A small image flow-matching model, trained from scratch.
Model: 2.64M parameters, 32-pixel images, arch unet, norm groupnorm.
Rows from block 3 of a small image flow-matching model, named by matrix and row number. Rows with one number belong to one channel. Each number is 128 + 32 x the weight over its row's rms, rounded and kept within 0 to 255. All counts start at 0. Numbers have three digits each.
Before each channel's rows are labels from the 100 images, of 14976 (inputs lightly noised), where the channel reaches its highest value: "colour at peak" is the nearest of a few named colours to the mean colour under the peak. Only what is clearly more common there than usual is listed. The data: photos with spoken descriptions (Open Images, Localized Narratives).
# convs0: first 3x3 conv (model.enc.1.0.convs.0.weight, 96x96x3x3, each kernel summed), inputs 0-95
# convs1: second 3x3 conv (model.enc.1.0.convs.1.weight, 96x96x3x3, transposed, each kernel summed), outputs 0-95

colour at peak: cyan; blue
convs0.51:096152117105133090219119103101072079063100047088172066092099107129169070107120123179104121107118092124121132110137112162164155099147179125155135144158162120140120105181120102136110038138118107111120144180139173182151088127134107125124117127152151128108120158118109066145130130116188152105
convs1.51:159140086143171237080117134111174122135151203146107139147139175176112186150166062111152118137157179164167093152099144164107139164125095134112106100140084137089142173144190125129099182188109136166065133131106107106115156153099114118160151121110157125108108130109109169102124157083130094109

colour at peak: orange
convs0.26:168142135119104133136122133142158124166119127109159141143140165132134130122149178176179171173110151163178155109096074109093110099124120077116081144101124129115125095130146155129120106104043072061101043061052078059040120156151102120100155132145145130120139116139131117088125125140123167114
convs1.26:119108088116152117076116101139079113114131092102090151141141148102122137097153132159127142114125123148119254113093118103075138151066098104108157149095141135099075200099155152150134189054161162129139182114168150209168127121113181121130125116176119117148126140106084119168114124107141173111

colour at peak: white
convs0.66:127142096115109191122166111127124139115110129096130124172133146116150093165134144138151145144194217083088078134119135119135087159079123126114161128112185098155116141198115171176152156083136143097121140162130147220174122108143128124060109162081157129026079122115158136151109120128148129138
convs1.66:151127115159169114123127133113116107095194161163137093042106084130080123098133134128127085117079060106141054133125116146112151133147116094108089119133118152093090126113094102064129125196142110122087134114124093081067157115115160144194139151183083123160169093141099094063154157113094083132

colour at peak: white
convs0.81:116105068218127125101203103136116067107096123125137106093160128123132107216125094104095128130241117099092082117145099145138148161091156164119098116156093124120094107118141128119080118118122179129168126108124104050100116137116105151118126113102092146098090086126134079120121156133080088099
convs1.81:124172112128075044156111201132167106169114090126111123150103149167094167141165163101154095142102049148063142183134150134133100137148171110115159128091080184110158127158138126131089129153106155128098124108107125102155133102083188167166190133139102144136160161118135105140137111205075095128

colour at peak: grey
convs0.7:128150154126130050112090192156096107102093107075154110169115125166094152101133198094111164153124134177142090173150087122131094160148129099088115131197065171162128122134069117161129123132102127152133124126088107120151198185100153108166094127134185087180130069080111118142143101107136146154
convs1.7:101095068111157172149163061109184108076110125150122143127143052080162100119149108145109117134073152089111167068120106115110149096130141126116108144141117068124142180110136121117131118115180095077143110149126120105155054096155109124136103109108051122116065143146131066097082108183074105107

colour at peak: blue
convs0.57:128144107080150137099126159088102187135101175162111147051097158123097141103055124096136162139144123117108088123175144124158089133158164136151096164135195105109151130147104108167171146108138167132134125125146116177153105127146221101170138126088164122063087160092112180138109190124155068096
convs1.57:070129136140128172123102053070118174129106093139172141195125121136151183140137121140158115086091132083108086094120117125099116137124087101105128094090091069129152103127095114086082103194144066146160143135103105096098155172139068106118146131130148153129118114149077131096128048139123217121

colour at peak: blue; cyan
convs0.64:099137112110138185162101119116141132099222123085096138181115113126116121101154102095146134104081106105094197096112108142115102101118083162203109137096085118158110128151117101118122168217103112113096115149129089238113140110111130104100104131122107131210146111134103085118178113140095107129
convs1.64:145169086128132115111141109144137126097123147106110120107143138160145169108104000103131106119122136141129194124123098129118138144096114115033124000125138123133147157129129141149130118092161091128121133106103139074127111117140146145152176148123137125125096114055108153171106128113116202144

colour at peak: pink
convs0.38:106086104099083101152131092137136149183114095139134090123170115142152154071127111065132134151024127151145130126122151105104131111119152154132140146068142114093173160115137185124071097073134210159142160098124213156136078083112181136130150127112101123116111161125200100143154133107100134101
convs1.38:129157176106138153098084160102075097081119161200157103103074155171150120098161144133147147121154159198133096130151159152155146156127060140171100112169111189141110087158146106108181075145133070102119132087151091150165123154109102161122148126107148174122190132110181143179141163159175109143

colour at peak: pink
convs0.85:149158139114157118126122080183108107099106137100141146123148098117122093099150146111130109162141106103129107115094102153161160106110087119129095133135063067150098132030102161151126121116123255081133092115103083139122095125109121112157117145165086134112126123092119124116124149089135104121
convs1.85:100126085178102132114135150096158125110125125161130142102074210111119160119142142154147129132127164147069108093176190146086123114172109120114174124144114159080149123142128071094148106134092228144084147123173125090121160161156095095125155114091138139141168092200113099124107098204080125170

colour at peak: white
convs0.2:167187106163100204114106162148123098098161100130147125103134170135150097085150133088083146156104167146109121118109134111109168107130155104158119122080034096114127160157052130161107105088141139138101119147110188134137046137145120128146180155169175148110144129187106171110107117192145072139
convs1.2:161057155093153113101105109115103162093096155111163123199126127099104162035107152120107151094148136150145118129145152150148081148098154074122155106114116070159074110099187106087127087139139151190204152118152048112110181123126105109112124102061134090124156115091114122163124113106153137120

colour at peak: white
convs0.78:157085127127140180140172136121153151087058213155100171034147115140147142192159089102092135121049136104129135117143116170136143111144110169130118110135132176096134151120107099110112212096112141139116138152125132151145201118156099122150086156116104131046105141115140144089102086136084122128
convs1.78:107157114068064103109125135113120138126102107106117083176070108085125135045066156160101114085160158149147128106129118040101132092111131155123146107131135088134148095105156209110172050162171102107133137130148141106174079135146117174124167080088111125160161108108130123184100139134116097107

colour at peak: black
convs0.77:098093087153105148102170104136051080097104160137094113126154112127117138183126090082102158133144100091075110180102135143147118164131103142111092103223119159093108100106142126093127186117100098146141094158147137066039083138142122163130147132127107174119128106107112126105134159146078062071
convs1.77:109137138144108068158101155151166136163152083107095137132111110097103138087139169136135076089167000176085148156134075067079089140162118142104174136159121139140105081105081151146138104131139116140146137114119143100089134152086183101120204143134106139139144079109147144123142123138063163116

colour at peak: grey
convs0.25:130138093143141060109128079127099064091153096156129142137139148125130129118091122131077120115159112088131137179179158128143144119093107154130151127083140095093109144052089125114142097130160106141072125115142122149086003142168130179150146173138098132071092126104128136130045115083131098077
convs1.25:120116161150093115151171095126088131131110158151167138104162073136158100163156172173154112150078130109116071098127119136059153104154135144110129158150119169197179138102090105118152139152112102106125117141086197094123084152140104103103140093104042133130131075146197088046160092117169131120

colour at peak: blue; cyan
convs0.58:132115159107131152107140159126119088207196141156118127159120103152115125133129119131137142057205119131108116061155108110143080154159151127126123149150149106119115141083170155123108118137145050158077152102193097148091051144133141146177128117126122203117151147159111187061181114092099113126
convs1.58:114086124125134155110099167109140104125116119121135045122120154101190152131117079106099110162025111057157124131104201138104109103091137118150107107183096071137155096106103090138134141116106181059168079132093108103142173121112135103170121081139165158067103182144152156135116152140130131141

colour at peak: white
convs0.44:165134103142123131149117126131102129109056136140155146058135151105141100052129157153110157192121101101188080119182162158132169107118121119175118165106117102128107170148063136116120023158118119108104089157115158094155125107113100085124124100087084109087160140092141104124127089090150046124
convs1.44:027142162097166087114094104169130095139190114069111121206131121089167164137106150110197119093115161112104178131108118105092111156124150118086162122116133143121096105132096148134118073108093137181107151116129129127118125138133127178123166111197135129199103118136104155099122123105091222118

colour at peak: white
convs0.32:153194169137138174144116187138137155144122157111089255087156124114088131106106106099118076095151129116132192111122162119161177135129132108106160120136124090114150153143128117145113078124146140154174122126185142145153140057182153126095130095130138116110105136097140058114139155133150190080
convs1.32:111105148143169123128140137132126133083143128128148049137096129119097065133128133140158140131058115091118032144122160172118095103163117119130100181113104104133105171076066101162128126132142136104085163140039108103144191159118100083150096129109138122142121121180119129090095101085083054171

colour at peak: black
convs0.69:139151130181153125193113142114099150138154073113114089125119127144166077064143120092126155145210150143188137080122126130121161115108181107132138125145155113111134083157104147133126130175166113151082144133207132110114071090032103191135126106130142094134124104178162179133086178095157141127
convs1.69:133124120174151137073121106128118109104172159098113129105121160161067171141128162122116137139089129139076069194168138215126068130166087104105100129112089127098120143100109031166095090143156118171150122131100077134091176133136139075139128212164156119124129141099087118129142134141083118163

colour at peak: black
convs0.52:153110100136131134109124138098173083146154102165186135122125139134163106072120126167141118188151073152176110157113075171148143144078166125127136114134073146169123169108060150183170130123158149082123169104052143159121118097069185085131146116121153056077154148110135106104094078130097141156
convs1.52:115117055121123180140112099137007105130191136107133089165188113104151171141153142180109128155133178099114109085154139108154123086131090128164140162149192073112132097149181112134101144127112158151092086149138139077135143166150075104170079130152115195136107117124129139168152157143144118120

colour at peak: black
convs0.87:136108143116129112089087123085141090099136109116141171102107146093119096012098092137097119128128132116215143141116115118093189116114128163150090103118148127083110100104098133168097099057108141118140108137075153188184161124096073122097141112114139135067072092173082135151104138082124106101
convs1.87:165170166186163151106154146146090165179105156165152106145135130125169112175146120069143161125138222113067097186171114201164095088156095136148144124119143190158128142147168094072075094158140126138105122135158120112142121136191136157111134154133107096114161147102096158174157126126173090139

colour at peak: white
convs0.65:114091087139149112100135065139181141136195102136198019134121109156124113138144161146136116129122180153118139192119110139141062159091137150095166126129116081164125127110157147137098119139124082122127137132146064131107033162122089149119147156127077155085093045140152135126151118105117129148
convs1.65:123136133104089116147154142118098106168082090106109255123166133138114139099123105119099145109180120090198091128129157121180184131156137126174113150154116200127095097144156164148090103139125135114076129089153119144139112106116132132163110129126084094147125054121098099113032135105109090122

colour at peak: white
convs0.76:187142120157069095096102163108113097082086130133155133109139141085128096063139120104110120162057087122155148107153127104096157136084153103120137148084107104165108158125073136139155015130165163111104136188103182118182140107147142094157102095128130095169122156110106073132122092112123058125
convs1.76:146132135136125141148174121179107150150081146155104156061110115096157131199116091106060123094107134162160117126090139129148121146136125109163147136087180150104150118127028109122113225120113137112092092076128140191092190112185121115085118169162116164089129142082149119141114112081127161124

colour at peak: white
convs0.34:120155148129159116155115047169129135078142086102113085106137156122143133144104080123087101074102114146117215084148119135161112112127113116158158131168123152119121161188177109075151126089102122113097157115127091061140054154115084089106111120108084114099165102201149134158118156168182147177
convs1.34:147132092154134071082123143143059138148082146135146088100108144149091102079159136149171157156132179133051070195151137178113088107167183120143093118117142095155141160091108087168140110164163120167116100135132116128093132114125137188104181142142133140117149146113107169026169119132151088107

colour at peak: orange
convs0.23:145126156119149079120141106112047148101170128136142177131155125106111110041105113102227121117138100133145117112115163140131184123133130076116111112136152111109111121105127107118101107133079158138098107118097075148127149088086214073104114104153121123233138114123139086133047100096123129123
convs1.23:118109094152130147117080110073119116139108120125152104142127128116166134148150122150081150128133185150086189129199086105127094115143135126101137121167162111115113105151155136117142179052110155101109134125075115177162193175152048150112090124083163135081110139100106143044106121193083186143

colour at peak: black
convs0.27:146116142144142127141124160105100118177153131139130000117120160116174168147118119108123109123146097114129115100140170101117137138111125140151112121124114092100113102099136131130119123073161172153136127116131140152133000137139113151156142143109109161089094088133100130133140124116151106094
convs1.27:121151120152080118136184095139156114101150138143149109137131085143082067078157152161080100113111133118111045106142092154119125117124130124064127171146129172134079140066124155124127125154095048128048154144157168110101046138104141132070124144143128100095109100115110126040117116098097096137

colour at peak: brown
convs0.19:164139141154141094101118158172079111126071088161132071158170138082164114163095099124119167154086089116150146111141139145136145229149120112132117110115071129080081166163133108184108200121120149150097147091143142139106097127141184118174135074145129165138075155145104071128113083142170110074
convs1.19:128074085071066138143079126125111103176164114139162115096090178153127183153140163124151105138131127119082125153170103115115101075135127150118159133110146118138146149118163070108124063122171104168092166159051187107080167169122093152115151184138102118121151117142084140088109135197093185147