python train.py --arch="unet" --logit_normal_time=true --hidden_act="silu" --weight_standardization=false --scale_shift_norm=false --upsampling="nearest_conv" --residual_init="none" --muon_scale="match_rms_adamw" --learning_rate=0.0046 --momentum=0.9 --adamw_lr_other_params=0.0015 --max_grad_norm=1.0 --max_steps=3100 --batch_size=64 --lr_schedule="step"
Rows from block 5, named by matrix and row number. Each number is 500 + 25 x the weight over its row's rms, rounded and kept within 0 to 999. All counts start at 0. Numbers have three digits each. After the name is the row's rms in percent of the matrix's.
# emb: conditioning projection (model.enc.1.2.emb.weight, 96x128), inputs 0-127
emb.4 110:500536499490496543458499511485522544466535496514521479485517505486455503512519511489496528438512483504481493523452555447465450503495498476467501484498541446490524484497463507497471495497488512555491556522464484482532495509541491535495477470494513518501499508514481495482478488512520493479509534480486511510513466465543497498500494528473493514500449473552527502504465495543517490473478
emb.5 120:475480467520487460468519477491490465485468496521525521485471466505483508512509489473503470517451471457515531458503501554526481468474478536505508533467485554478486491484491513467568505456488500488504465472495516547477496511525496479536474533476510468466505501477499544493479496461494472499527511495532481492528513533501480493510494524531537499502450460507475527489462519488522493515471
emb.6 109:486516495510482504468497506476505495510496479460455498461505505530500481468481493501485530447512459484483510482494474521438515470514509496497509504502505478489530506537502462518475531455552472500473479529489528479477516504478496491489499517492455480477504475485495498475498517510423510524501564449503505491471541493472457538506528501448462494509539549491462514498506488506497511494548
emb.7 071:542489509519493494502495488466492461493496510539482524533499457461486493468501483526493507505515450519493520490494536480528491541521504488529542476519538424482482487487499484524489471519484513526495538498513480486535483531506475534472497512520479491578481511528503504486497492539435490515531489460451514491505526475500492475490481518474553503492519504542480495483549520477499473524479
emb.8 071:525522487481466497543499528534489464512500504531486470475520488524533489501481512551506543539479504512473486558511477552501453490538509510483485505504507512498508491483491489492489502500494488482474510502540453482505478483470507536481438536509526524532489513510495501516545529513575514452478483555539523492490468490525481480503487523511450483510513519504501527518461470501483483504539
emb.9 144:523472483484516531489518469533509516487494516484530514505526463513481499536450483521480438521510491501504512473522485512542498493493509572487526505490501554498507525464536489495543527483472500487545486514489545544465499517462516456527492499515533488489477496482499526496505485458509478519511460528534477474519525512479488466511486459568489478496500498438525531506484530484487499505504
emb.10 093:476496545486507487513490486524504506500501502454574481506461520522532532489495505479523515537498457523498507481484500535509531509503509516588549484506515554508476512519538508542519490568522492517507501530486544515519491501520478502527552488502483522550493500505520530523480510511476508510493524532505500516549491510492514530495502482513538523482535513499477458493559499496498525512499
emb.11 077:544529492492468494562512520530539530520509497492468494547501443524545470442546478559502510491479511492514515490498484479480504521500531534482470482495539493469472488518520496525499526530517526504487552477523441458489491477499502470467487476515508483475510502490504484537497497475535512486487525534489515467555511531469517527519503494457504520489517470516526514484502527518493510503477
emb.12 133:417500496500496498562514499522479505504507488436546458521466563491504505484493498485502516530463550505491501537514477446499483485501525543518471512527494474490498511486515487488472478532492486498511504542533514507496477532504492508524485520521521529526489504490514464507520507510521520488501493558534508531526493559487503496522511461517494528483544556525489493524467484482498481509518
emb.13 085:506506477503518515474506486472499495494482522491499490522485477479492507504503512556473507493529468495500483509472460515489552492501478490516439477491534485525490509499463507478441476557527505536492481474467511456475504456495484473485510501464493523523533509544500542468502491530457526500468514441491492457489491462518472500484479523471487489502502458464438505453499505490510496533463
emb.14 071:514531502436544501465512494511548497479509509535493525495525483501530491495501503467465511492559486468503494486466499498482503520486510497541531517517465488552521507521471517518501463457467485451506449465522518486481512488491525566496479474500490505477492517509483508447485488552478511523480478546510514475490499505505484455482470439514486491493509522475530518509554525505500491511489
emb.15 094:531473485472538527485505504510533485476513508472482520503522452471510507483497502535507457526517505527518505459486512506484495510447497495519616504488489493496547494479527485512509510497474513518515509466452541490477521491497479502474506481518467492494471477506503495497469475487485469533518536580480506505545497505497491491502499506487497490454451452484514491503496543490471491516475
emb.16 115:514503498537468485556484498521496504513522464538489517488486502491524475502482473459528526469473490527497527535533510493511489483493472442469470476496479490468498498481526492521544556529513522484503498540553460515525483500509482472485516509511516508526505462482507468550519496478510508486521527448523518564498498440506507544520511478481501474496484491537539489527490492513484534469524
emb.17 093:495476515496498497533495503465509494487530491502581522489482512538497479495511496445502520563527521487522506472497544495523544516505479523489544492506451505528502501511520501494550485461510503528507549535483507510523500523527502481493513516508480505510526511515493575461474531509498507508458476486516494475552484490501481500487492523503537512485471497521482520473526496484500494414464
emb.18 075:513486496514497502461497477515506500513481512554508542458535514503479484509531531500513540534526487459522525479487466494496505481496497458492487516481490544488497497502523467523526492516517512457511544447460527552484497527505483527516493524485522489453511513493507537528482520458514503539528446536457487447514479510503484489499538537451511476496536449477502487484486510493487514525531
emb.19 130:469496492520512506452505499544495527506494482508488481535523500545487501517468512496502459482511524524483511523507496494501479538532544498465527520530546498473482490551475494497521533434525515507507488471505497491483519493468515485535469521530516487533480501465495461491537495486529497507528545498473478507455528529477525473510504490537497536499493498533511515502398484511502455519495
emb.20 083:551511498522498460466477471504472489516469522523463496527521449492511492466505469551509497501484476496501501498499469501481500473520473490509502520477544473542497527486504484503486457518484476492474514553452493483506516507528442515443522487477499457442519503504473469520512506506482444483471529504493482526507515486496468446511506505519553462530522479481505481491494510477522458519517
emb.21 121:484533520505463515500520521469479486496498516528515468496490529467481530474496472479489506439475434491466479482519533502490495475496497532547441492484516507489499472478486546497461476464503468496477490535512485520501502505505554516516492483472497527489463486518517538490500476508483505474480452425491504535506498476495523521485553519493451492539504555500501499502529484531518501498527
emb.22 097:549512492498516472473500531458498490501507508464444519488498501520501517542523530519506481488476564489531486524477532599503478512500509474466469505488489536487477492525503516497492539489461509509475535456547501524496475465484484465496515472508508494535514502486483456512484499506497500484503486540497501475483506507491558541505452520529496515535459485483479495511506498492529538512474
emb.23 086:509483518493478522479474484486541503511501500499493498457494490509471486517508505527482468549535480513472488513497502472496531503493491559515540458504494480502509519523495512496515499503510497509498448457453485468519517511498516532484530495488493472497526516503511550516482513493538486482539476481525498450469470513570467560495498518476508492486543495481510474483565493533477535426504
emb.24 122:488491511493486499551494501481502504526500500427428511470514486496509495463497477491524478537487526509496507499484492546476521526501470436564428480492483456497500507509484490496488503543522475516506507507485483486517470479512475423488538496498484496556505504508504481533518503481473502502490547528487491471485510484505539537492535521471499485513465452496489494515516483518499519501516
emb.25 080:550497510489513518523487512541470504476521530505491497547440509490500495536480485518496461438478526506502513534522476501533477503496489487507518459509511496507466506479501496511525516532470450521511581511520530517496495512487502540499481474518511493436516488505494498508480464508544486506479446561512504529498501479491518464500466465473517485479526523506516506530481522471495503445483
emb.26 104:482519420518516490462493513531480532485521502515491522515483498525519527525515520506502530468519520490522493524485528522486492470513552548446478503515530527541488478500517539476530454434503497501488425495511453502484483468501506504542442505504501510482540500490479493511522484489502482489526469513523457488478506488491529466496496519493540531524503490473496479500500494514492547472501
emb.27 099:494505488505478471446504483484490500515496481471493483472515471525416515450495506475507546540495530511479516542490550459503479532534494448511454508502515499496532497506541494520499508464546517474509491512515483498489524490502477556466492500483470503508475546500519476444509473496512480510524520455490496451503506498512486536493472550524501508509496506491481497470520480533487481536527
emb.28 115:520503493517467483505493501436505488487484536536544494477508439436538534487511505506530552464499444496503491470542516513500504502497519514512494489485511471508483485517522494477520479547479498479472499511449415516521484506532498544486511463505541512523498497535487523523497497512470480494497478530502518504526497497498479461503550559511501482516513520501509480475469491518516513513523
emb.29 067:494506490535501516512481476527473482476482505548542509516522524472511508508500520519487485513547420512490503481511496480493535503499501525490514483496562450467476497479476500515532470447469514521495513528474555491513520557469553538472492510491529509474505502527480469454491462535521480500510456444494492522501534500516484477501487470469535501485493507482508498512482493484502460494488
emb.30 102:490502505471524501487532501508515457514487453490528486516518517514540457520484520538478512536521481501507488498486509508516525487488487564553560521527458547482512507520510517504510527489471525492535494531543512492513544458488470438521514522527481513491479479497492528492500562514493507502470535475506484510525479520497481508500515463528515505493488521533473525462555516446505484497483
emb.31 069:457490493495475510500517502523525488495493471563520491504448527522533491512507513491490447511518475512493537451489493440479513511482520491435518537504490499493515493503496484513514477493498487476496546487474527470457502521466558536549527528512509504454510503493497522519480537487525525490472501531528506520511472499525479513498475461496495520457554464476447494495512486493469537499503
emb.32 089:480508535505526501485501489524513474511466504515513525497490562535420489470527511455509476493486558492513487490482500543489496496483472535430540525496464497522507501502508484509485525552476519504481526449491513480490523488504482545462513527513470496496477505473526486560494552508499536543503558547482504525518493502492493519495518482521498500483516497506522482510473518473503483497492
emb.33 087:509480533490514500571510502538521478508514483476487466538471509485463500493473477459476454503491468504475503493485470520496503505502494438552501501506464536494518516520458523482475498484543471505515469476532522532522490530495477503502513502497494501531490507528526518469487449507494490493514468441466561478448515521495498491506437478500473513520508508527519501518452499513510492483463
emb.34 068:510493508532502535499480517492500476470509490450456525463483458505470502558545467550514460502489553486490463532537470439525483471489495529467511463487505522462486520487502491484474494487507493479474487549509488489479475442486515499488501478475498464459529457498504524493506508490498503481518518505495512531487497430505503522527483460495510492499470489500544511511523529511500522465510
emb.35 088:513496513471524508503513515488489583522506529508518485495556512527550473519487480531490527525509466475519480514508482486496456481498501503511492505481528537525511511493478486513440500528519532519520492456495544524474476517514498429537512496475508521516494504472498509495502484482513533502502511435516475512522487542492512520491531496533432487500496533479517549516532523513512471537515
emb.36 115:479483517508498460487514495457501457514528497480525509514516489493523498489466507526513514568509509498485505467467492543474546493499516495546511507467530509456509491466505529499534460408525497504501444527472492483503473519481517491489513487475500486498500511517499484503500537468466515498532517497487501508483504496484465471502470483486497490490574522519472471455552488487493504443521
emb.37 119:510485493467485523519497492493524571498522461524517509496445524441562486492515486520516502474492500494505481515505476490483496484484489502551522451480463493527499491498492481495491512541497449484514580492523472486523459490510456472481518503507484517519518478498505472523481541499501489492542457533506528491503462507498526591490525510514485480493486511459519488499500488498500501479491
emb.38 113:508516479529506503458512492516501540493486532481471460508462463494549546457513481513511463512492506508504520499483503495478484478504492521512487528499489520476516482502491503481491550514532537503531550521502530537448519530503503411518494507506499508512502503450519426465486498484514486489521543502477466459482494547512509483492553520467504513503489478493491499516441503498494515516509
emb.39 096:496496495469485505521497481463504519467506479467549493501552516503531473511529496528524525490506414510501494493506519494528515530483502517502539528511499524492497504532505485496478483397483504509500503531512511531506513490517543551493518500512516524554491498507488516517489513519442518513503478454476510522527489556461490492513548473541497514482505528495480533501499527465501492508473
emb.40 102:521490488502504492549523480466506451496478493528538515546498515532475497540513493515483502572510511487500513505517505503532479472491475515431499511506513499476523520482528485467491494496492501518535452526433555532492503508514509492528498552487506477539515489502522583478492503479520506502473493511542496519547496527478485461492503497512499503496484492495468504488435500469503483486475
emb.41 072:487502526517512512553492492510484480511449472528496504526523515494514510501524499552516516465515514493494485545496497497461499527497498519461480515481491518525525525517522487479502503451503510512495472465513500531495490423558506472503467507491519492526519507526509488537515466522497501491528468434509523552542515506494516465476517472497528508486440513519511510526539486485520541446463
emb.42 072:487526490520502541539467474501483499499497475530505535501549486508522525513501539495491507526516446498473504524505511454514470514473486518432532486508513460479444515503550466500527544480503521501470460486504534521485501485485511492485487487501471499526530481513512519487511468510475493507525531515522501591508560499506517494513459469498527496477456525520528474506496495538482508494505
emb.43 113:504493495495537483473516512496490528539505538469504519474494516463463494484493515454485459563521560506543490533506479467506503492510524453526475498521479498516462514474489513521475487535502488468519517464495497478485515451461493503528486512475504460506474507477509501508525519481558531517467518530483460470499478504519509515505525486519496497508548456486490509488470542533494455541542
emb.44 105:485487513488510497495506525512498475503480488537526514471513467535504488527487493463461491435471421488489504443514494515545510501499469500581539500505511513528473490523496513530505498510493531466484481490559480528510521527489540550519507486511519522439475491496472518498471516510455511521448500468503495462511504492521492536499525525501482486503485504501500514482501507499519546495466
emb.45 101:475501499504473522488477487500506463475509533441442450466484503493500533502451503481494497429496533516499477519495521484496489475526493426485482497523497475486516492503477526505527529568477517492516536473469507463540517543505493530488492486500503511441481507511480507483537482510557507480477460542484493500481489491513458514511489522493485512524485521479488495496500477490498532526460
emb.46 091:501487529502487496521485541519531524509535548479515497506458513554474486505514499483490535486510507494482496477493475547481504527534541523513450484508498498499524496539499512501531471463505490485484497441538474467537493531515483479474516481522504513495513532524482539498488476536536482501509496462463536492454519437507522500488502543466505501509477483523564525546541491530511488484505
emb.47 092:519548480503481490485472517507436496475493498573444505520509499489495485503501503482526510481461496517495514514508462498514455515516511498477505489493523444554466492443495477500469489529483495521455508481500474464503491504483481564495477457519490501489537500480491459494514455503492480495494511518535493496511524462512523458511443508498522487502482449523525486524473489542495475511527
emb.48 098:447497535514509458483509485466489505540505530471538481483465500468494454477490487502498533520503513489511471516506465519490537509509490549505480474497484509489513503501475512434494521545495508450493554441488513512481461510518508462513513547475480477507503496495499493541533497507501493486474486504487498472484479542502545475480544520490512513522539489509506520494510533508529441564491
emb.49 127:499527513465502519493493525494504501472524450499508510530457482510526508512504501475519500451483474506483487544500458436491510532500509511509452467518503490512462500543499504489481524476484469518484512511521486495473503551465634552478491512512509518467513498517483505483473545515481524489480488465482532518510485469504515464515514501487490490497497504521500487506498499499493496452484
emb.50 089:474497529498485527493489497552508530515482513492502509472513557500482529523525490472494483447459547519501493488498545506490524487494482455477481532495496559519509507471512513525504461526468487521504541428529476496501510523513452501523472507515512528530511494517494479570521465505504507515541488487509500517493496463497506482508461452449503503492513468511545502530477494492498548522500
emb.51 093:526477498544498471507496518534493459507464497559491480510499502523446524492463478513486507521504517488518518465502513497496453495493505485533551486475507501524536496500517502491521473520515497540509517485465541523521505450523388487488516499482546495498486506525505515442499498512510496482485504530520511509516515476512499555503478482511461489489481510478502511503471484510505484575492
emb.52 071:484507486458543537479501501529484492511509539446514478494520541499431520513498506520503506484499479518492491535491430452480442482491524514506487540509520553511504522481527509459497479469488507560514504508499460526488552473538487449517462490480500493475509497484493526526508483469523470506526539495521485503519490530506510510518488482508532497513492485463490520520536484497525510536472
emb.53 073:533509475504501493448511489494491460512504487543475515510548519528452504509504510490499460516477538533538517505495501515505473494489461507477504536493513473540501515456512514514506485546498509509469509470498493470492549505522437463508472464482535511494523490496517484469499495486516516514504528506511468481545529522531518471504448494525533493496474458457476479487464489543489517570472