config.toml
model = "image flow-matching model"
dataset = "photos with spoken descriptions (Open Images, Localized Narratives)"
train_examples = 101725
image_size = 32
horizontal_flip = true
conditioning = "none"
arch = "unet"
objective = "flow_matching"
cond_dim = 128
logit_normal_time = true
norm = "groupnorm"
hidden_act = "silu"
weight_standardization = false
widths = [48, 96, 144]
blocks_per_level = 3
scale_shift_norm = false
attention = false
upsampling = "nearest_conv"
init = "torch_default"
residual_init = "none"
optimizer = "muon"
muon_scale = "match_rms_adamw"
learning_rate = 0.0046
momentum = 0.9
nesterov = true
orthogonalizer = "polar_express"
adamw_lr_other_params = 0.0015
max_grad_norm = 1.0
adaptive_grad_clip = 0.05
max_steps = 3100
batch_size = 64
epochs = 2.0
lr_schedule = "step"
warmup_steps = 310
weight_decay = 0.4
adamw_weight_decay_other_params = 0.05
Rows from block 10 of a small image flow-matching model, named by matrix and row number. Rows with one number belong to one channel. Each number is 128 + 24 x the weight over its row's rms, rounded and kept within 0 to 255. All counts start at 0. Numbers have three digits each. After the name is the row's rms in percent of the matrix's.
After each channel's rows are labels from the 100 images, of 14976 (inputs lightly noised), where the channel reaches its highest value: "colour at peak" is the nearest of a few named colours to the mean colour under the peak; "place" is the part of the image that holds the peak. Only what is clearly more common there than usual is listed. The data: photos with spoken descriptions (Open Images, Localized Narratives). In brackets: how many of the 100, against the usual share in percent.
# convs0: first 3x3 conv (model.decb.0.2.convs.0.weight, 96x96x3x3, each kernel summed), inputs 48-95
# convs1: second 3x3 conv (model.decb.0.2.convs.1.weight, 96x96x3x3, transposed, each kernel summed), outputs 48-95

convs0.68 095:137154138136122166178123119134129128120148183144107161163116145112140171157085119124135072165139110120123148116093107136164124133122160154169188
convs1.68 099:092122149174126081119125162123116154120078095119141125145112158153140100135153142130128172108101187109174139153151152101067162101139135139152086
colour at peak: grey (60 vs 31.6)
place: bottom left (26 vs 9.8)

convs0.66 123:151116101139163127147116095153112131157056113123106116132126133146127131139137147114080130128070158143115113098146118109082136141126145102135138
convs1.66 112:123086142098103107153161142121176139078120167105132148174099158143131110121160139129133109112130098120112136132085133152140077160111145132137119
colour at peak: white (42 vs 7.6)
place: bottom left (100 vs 9.8)

convs0.55 107:180130124141145129140111140092150155103105052134092153135095139143110127112120131108119123128166093130113134158117152146142151082109103087138112
convs1.55 106:082096162096108137112107100165118132133125149114115120112182133132100136160137158123138137149150156138104120122138097141117096129170130143132157
colour at peak: white (28 vs 7.6)
place: top left (67 vs 9.8)

convs0.18 084:106135090122148100126111133185141123135144152166125125111115102127144093125162117147132116091151131117158152115078132133119102146115088164121091
convs1.18 081:160139160132129131181137145081127127150131126103116111137132172154093137134108132129087176187054116125127099141128125091130135124149131108155154
colour at peak: grey (65 vs 31.6)
place: centre (37 vs 14.1)

convs0.58 079:089159144101144213123126157081138140113130146137148178105093154131121078111142177109075149116126104085148140121111130101108104124108138130133080
convs1.58 080:119094145134081046121149102126115132139108137114096143134114104143130144147156100124194159113125132146111144151152134164121150143133141098105189
colour at peak: white (28 vs 7.6)
place: bottom right (100 vs 9.8)

convs0.27 077:104128128140122134127159135128123166069135124083162132153146118124163132124157104100151109125127131123141138104086147124131128132131147173119113
convs1.27 093:114130158117120111148140099162153151165071095169053134121122127120116127145112119113105154129108129157117116103156117105126081157134127117113160
colour at peak: grey (62 vs 31.6)
place: centre (57 vs 14.1)

convs0.76 183:137125153148151126110138137168149111123070113118092097127100108102137118120135128115135139090132119117139153126122111124106089113108146104113085
convs1.76 087:106162099125135127164130143092106116091118138155133132140136146122128115125138098147129128090097178138104093106075138129130166134143083058092098
colour at peak: grey (60 vs 31.6)
place: bottom right (38 vs 9.8)

convs0.57 116:150126092105103115106141153134122096163096116126115105127121136132127152131133133135066106145111136143104150113128106098108099119121139097108112
convs1.57 115:162172159158161151114156122175141155160118111106097093142106076094096088124166156134118147163121122114094139134140123120114124105090131140136153
colour at peak: white (28 vs 7.6)
place: top right (69 vs 9.8); top left (31 vs 9.8)

convs0.23 144:153104128101095129114102192163135098119137135112121101146127121099166158133133117131128198109117130138172139091141160108113107096114163112122092
convs1.23 143:115193110139134119125152071085116134125146118149153146136107139151116074115141143134141068149138156128090137159134096164147158157144087152126162
colour at peak: grey (65 vs 31.6)
place: bottom centre (49 vs 11.7)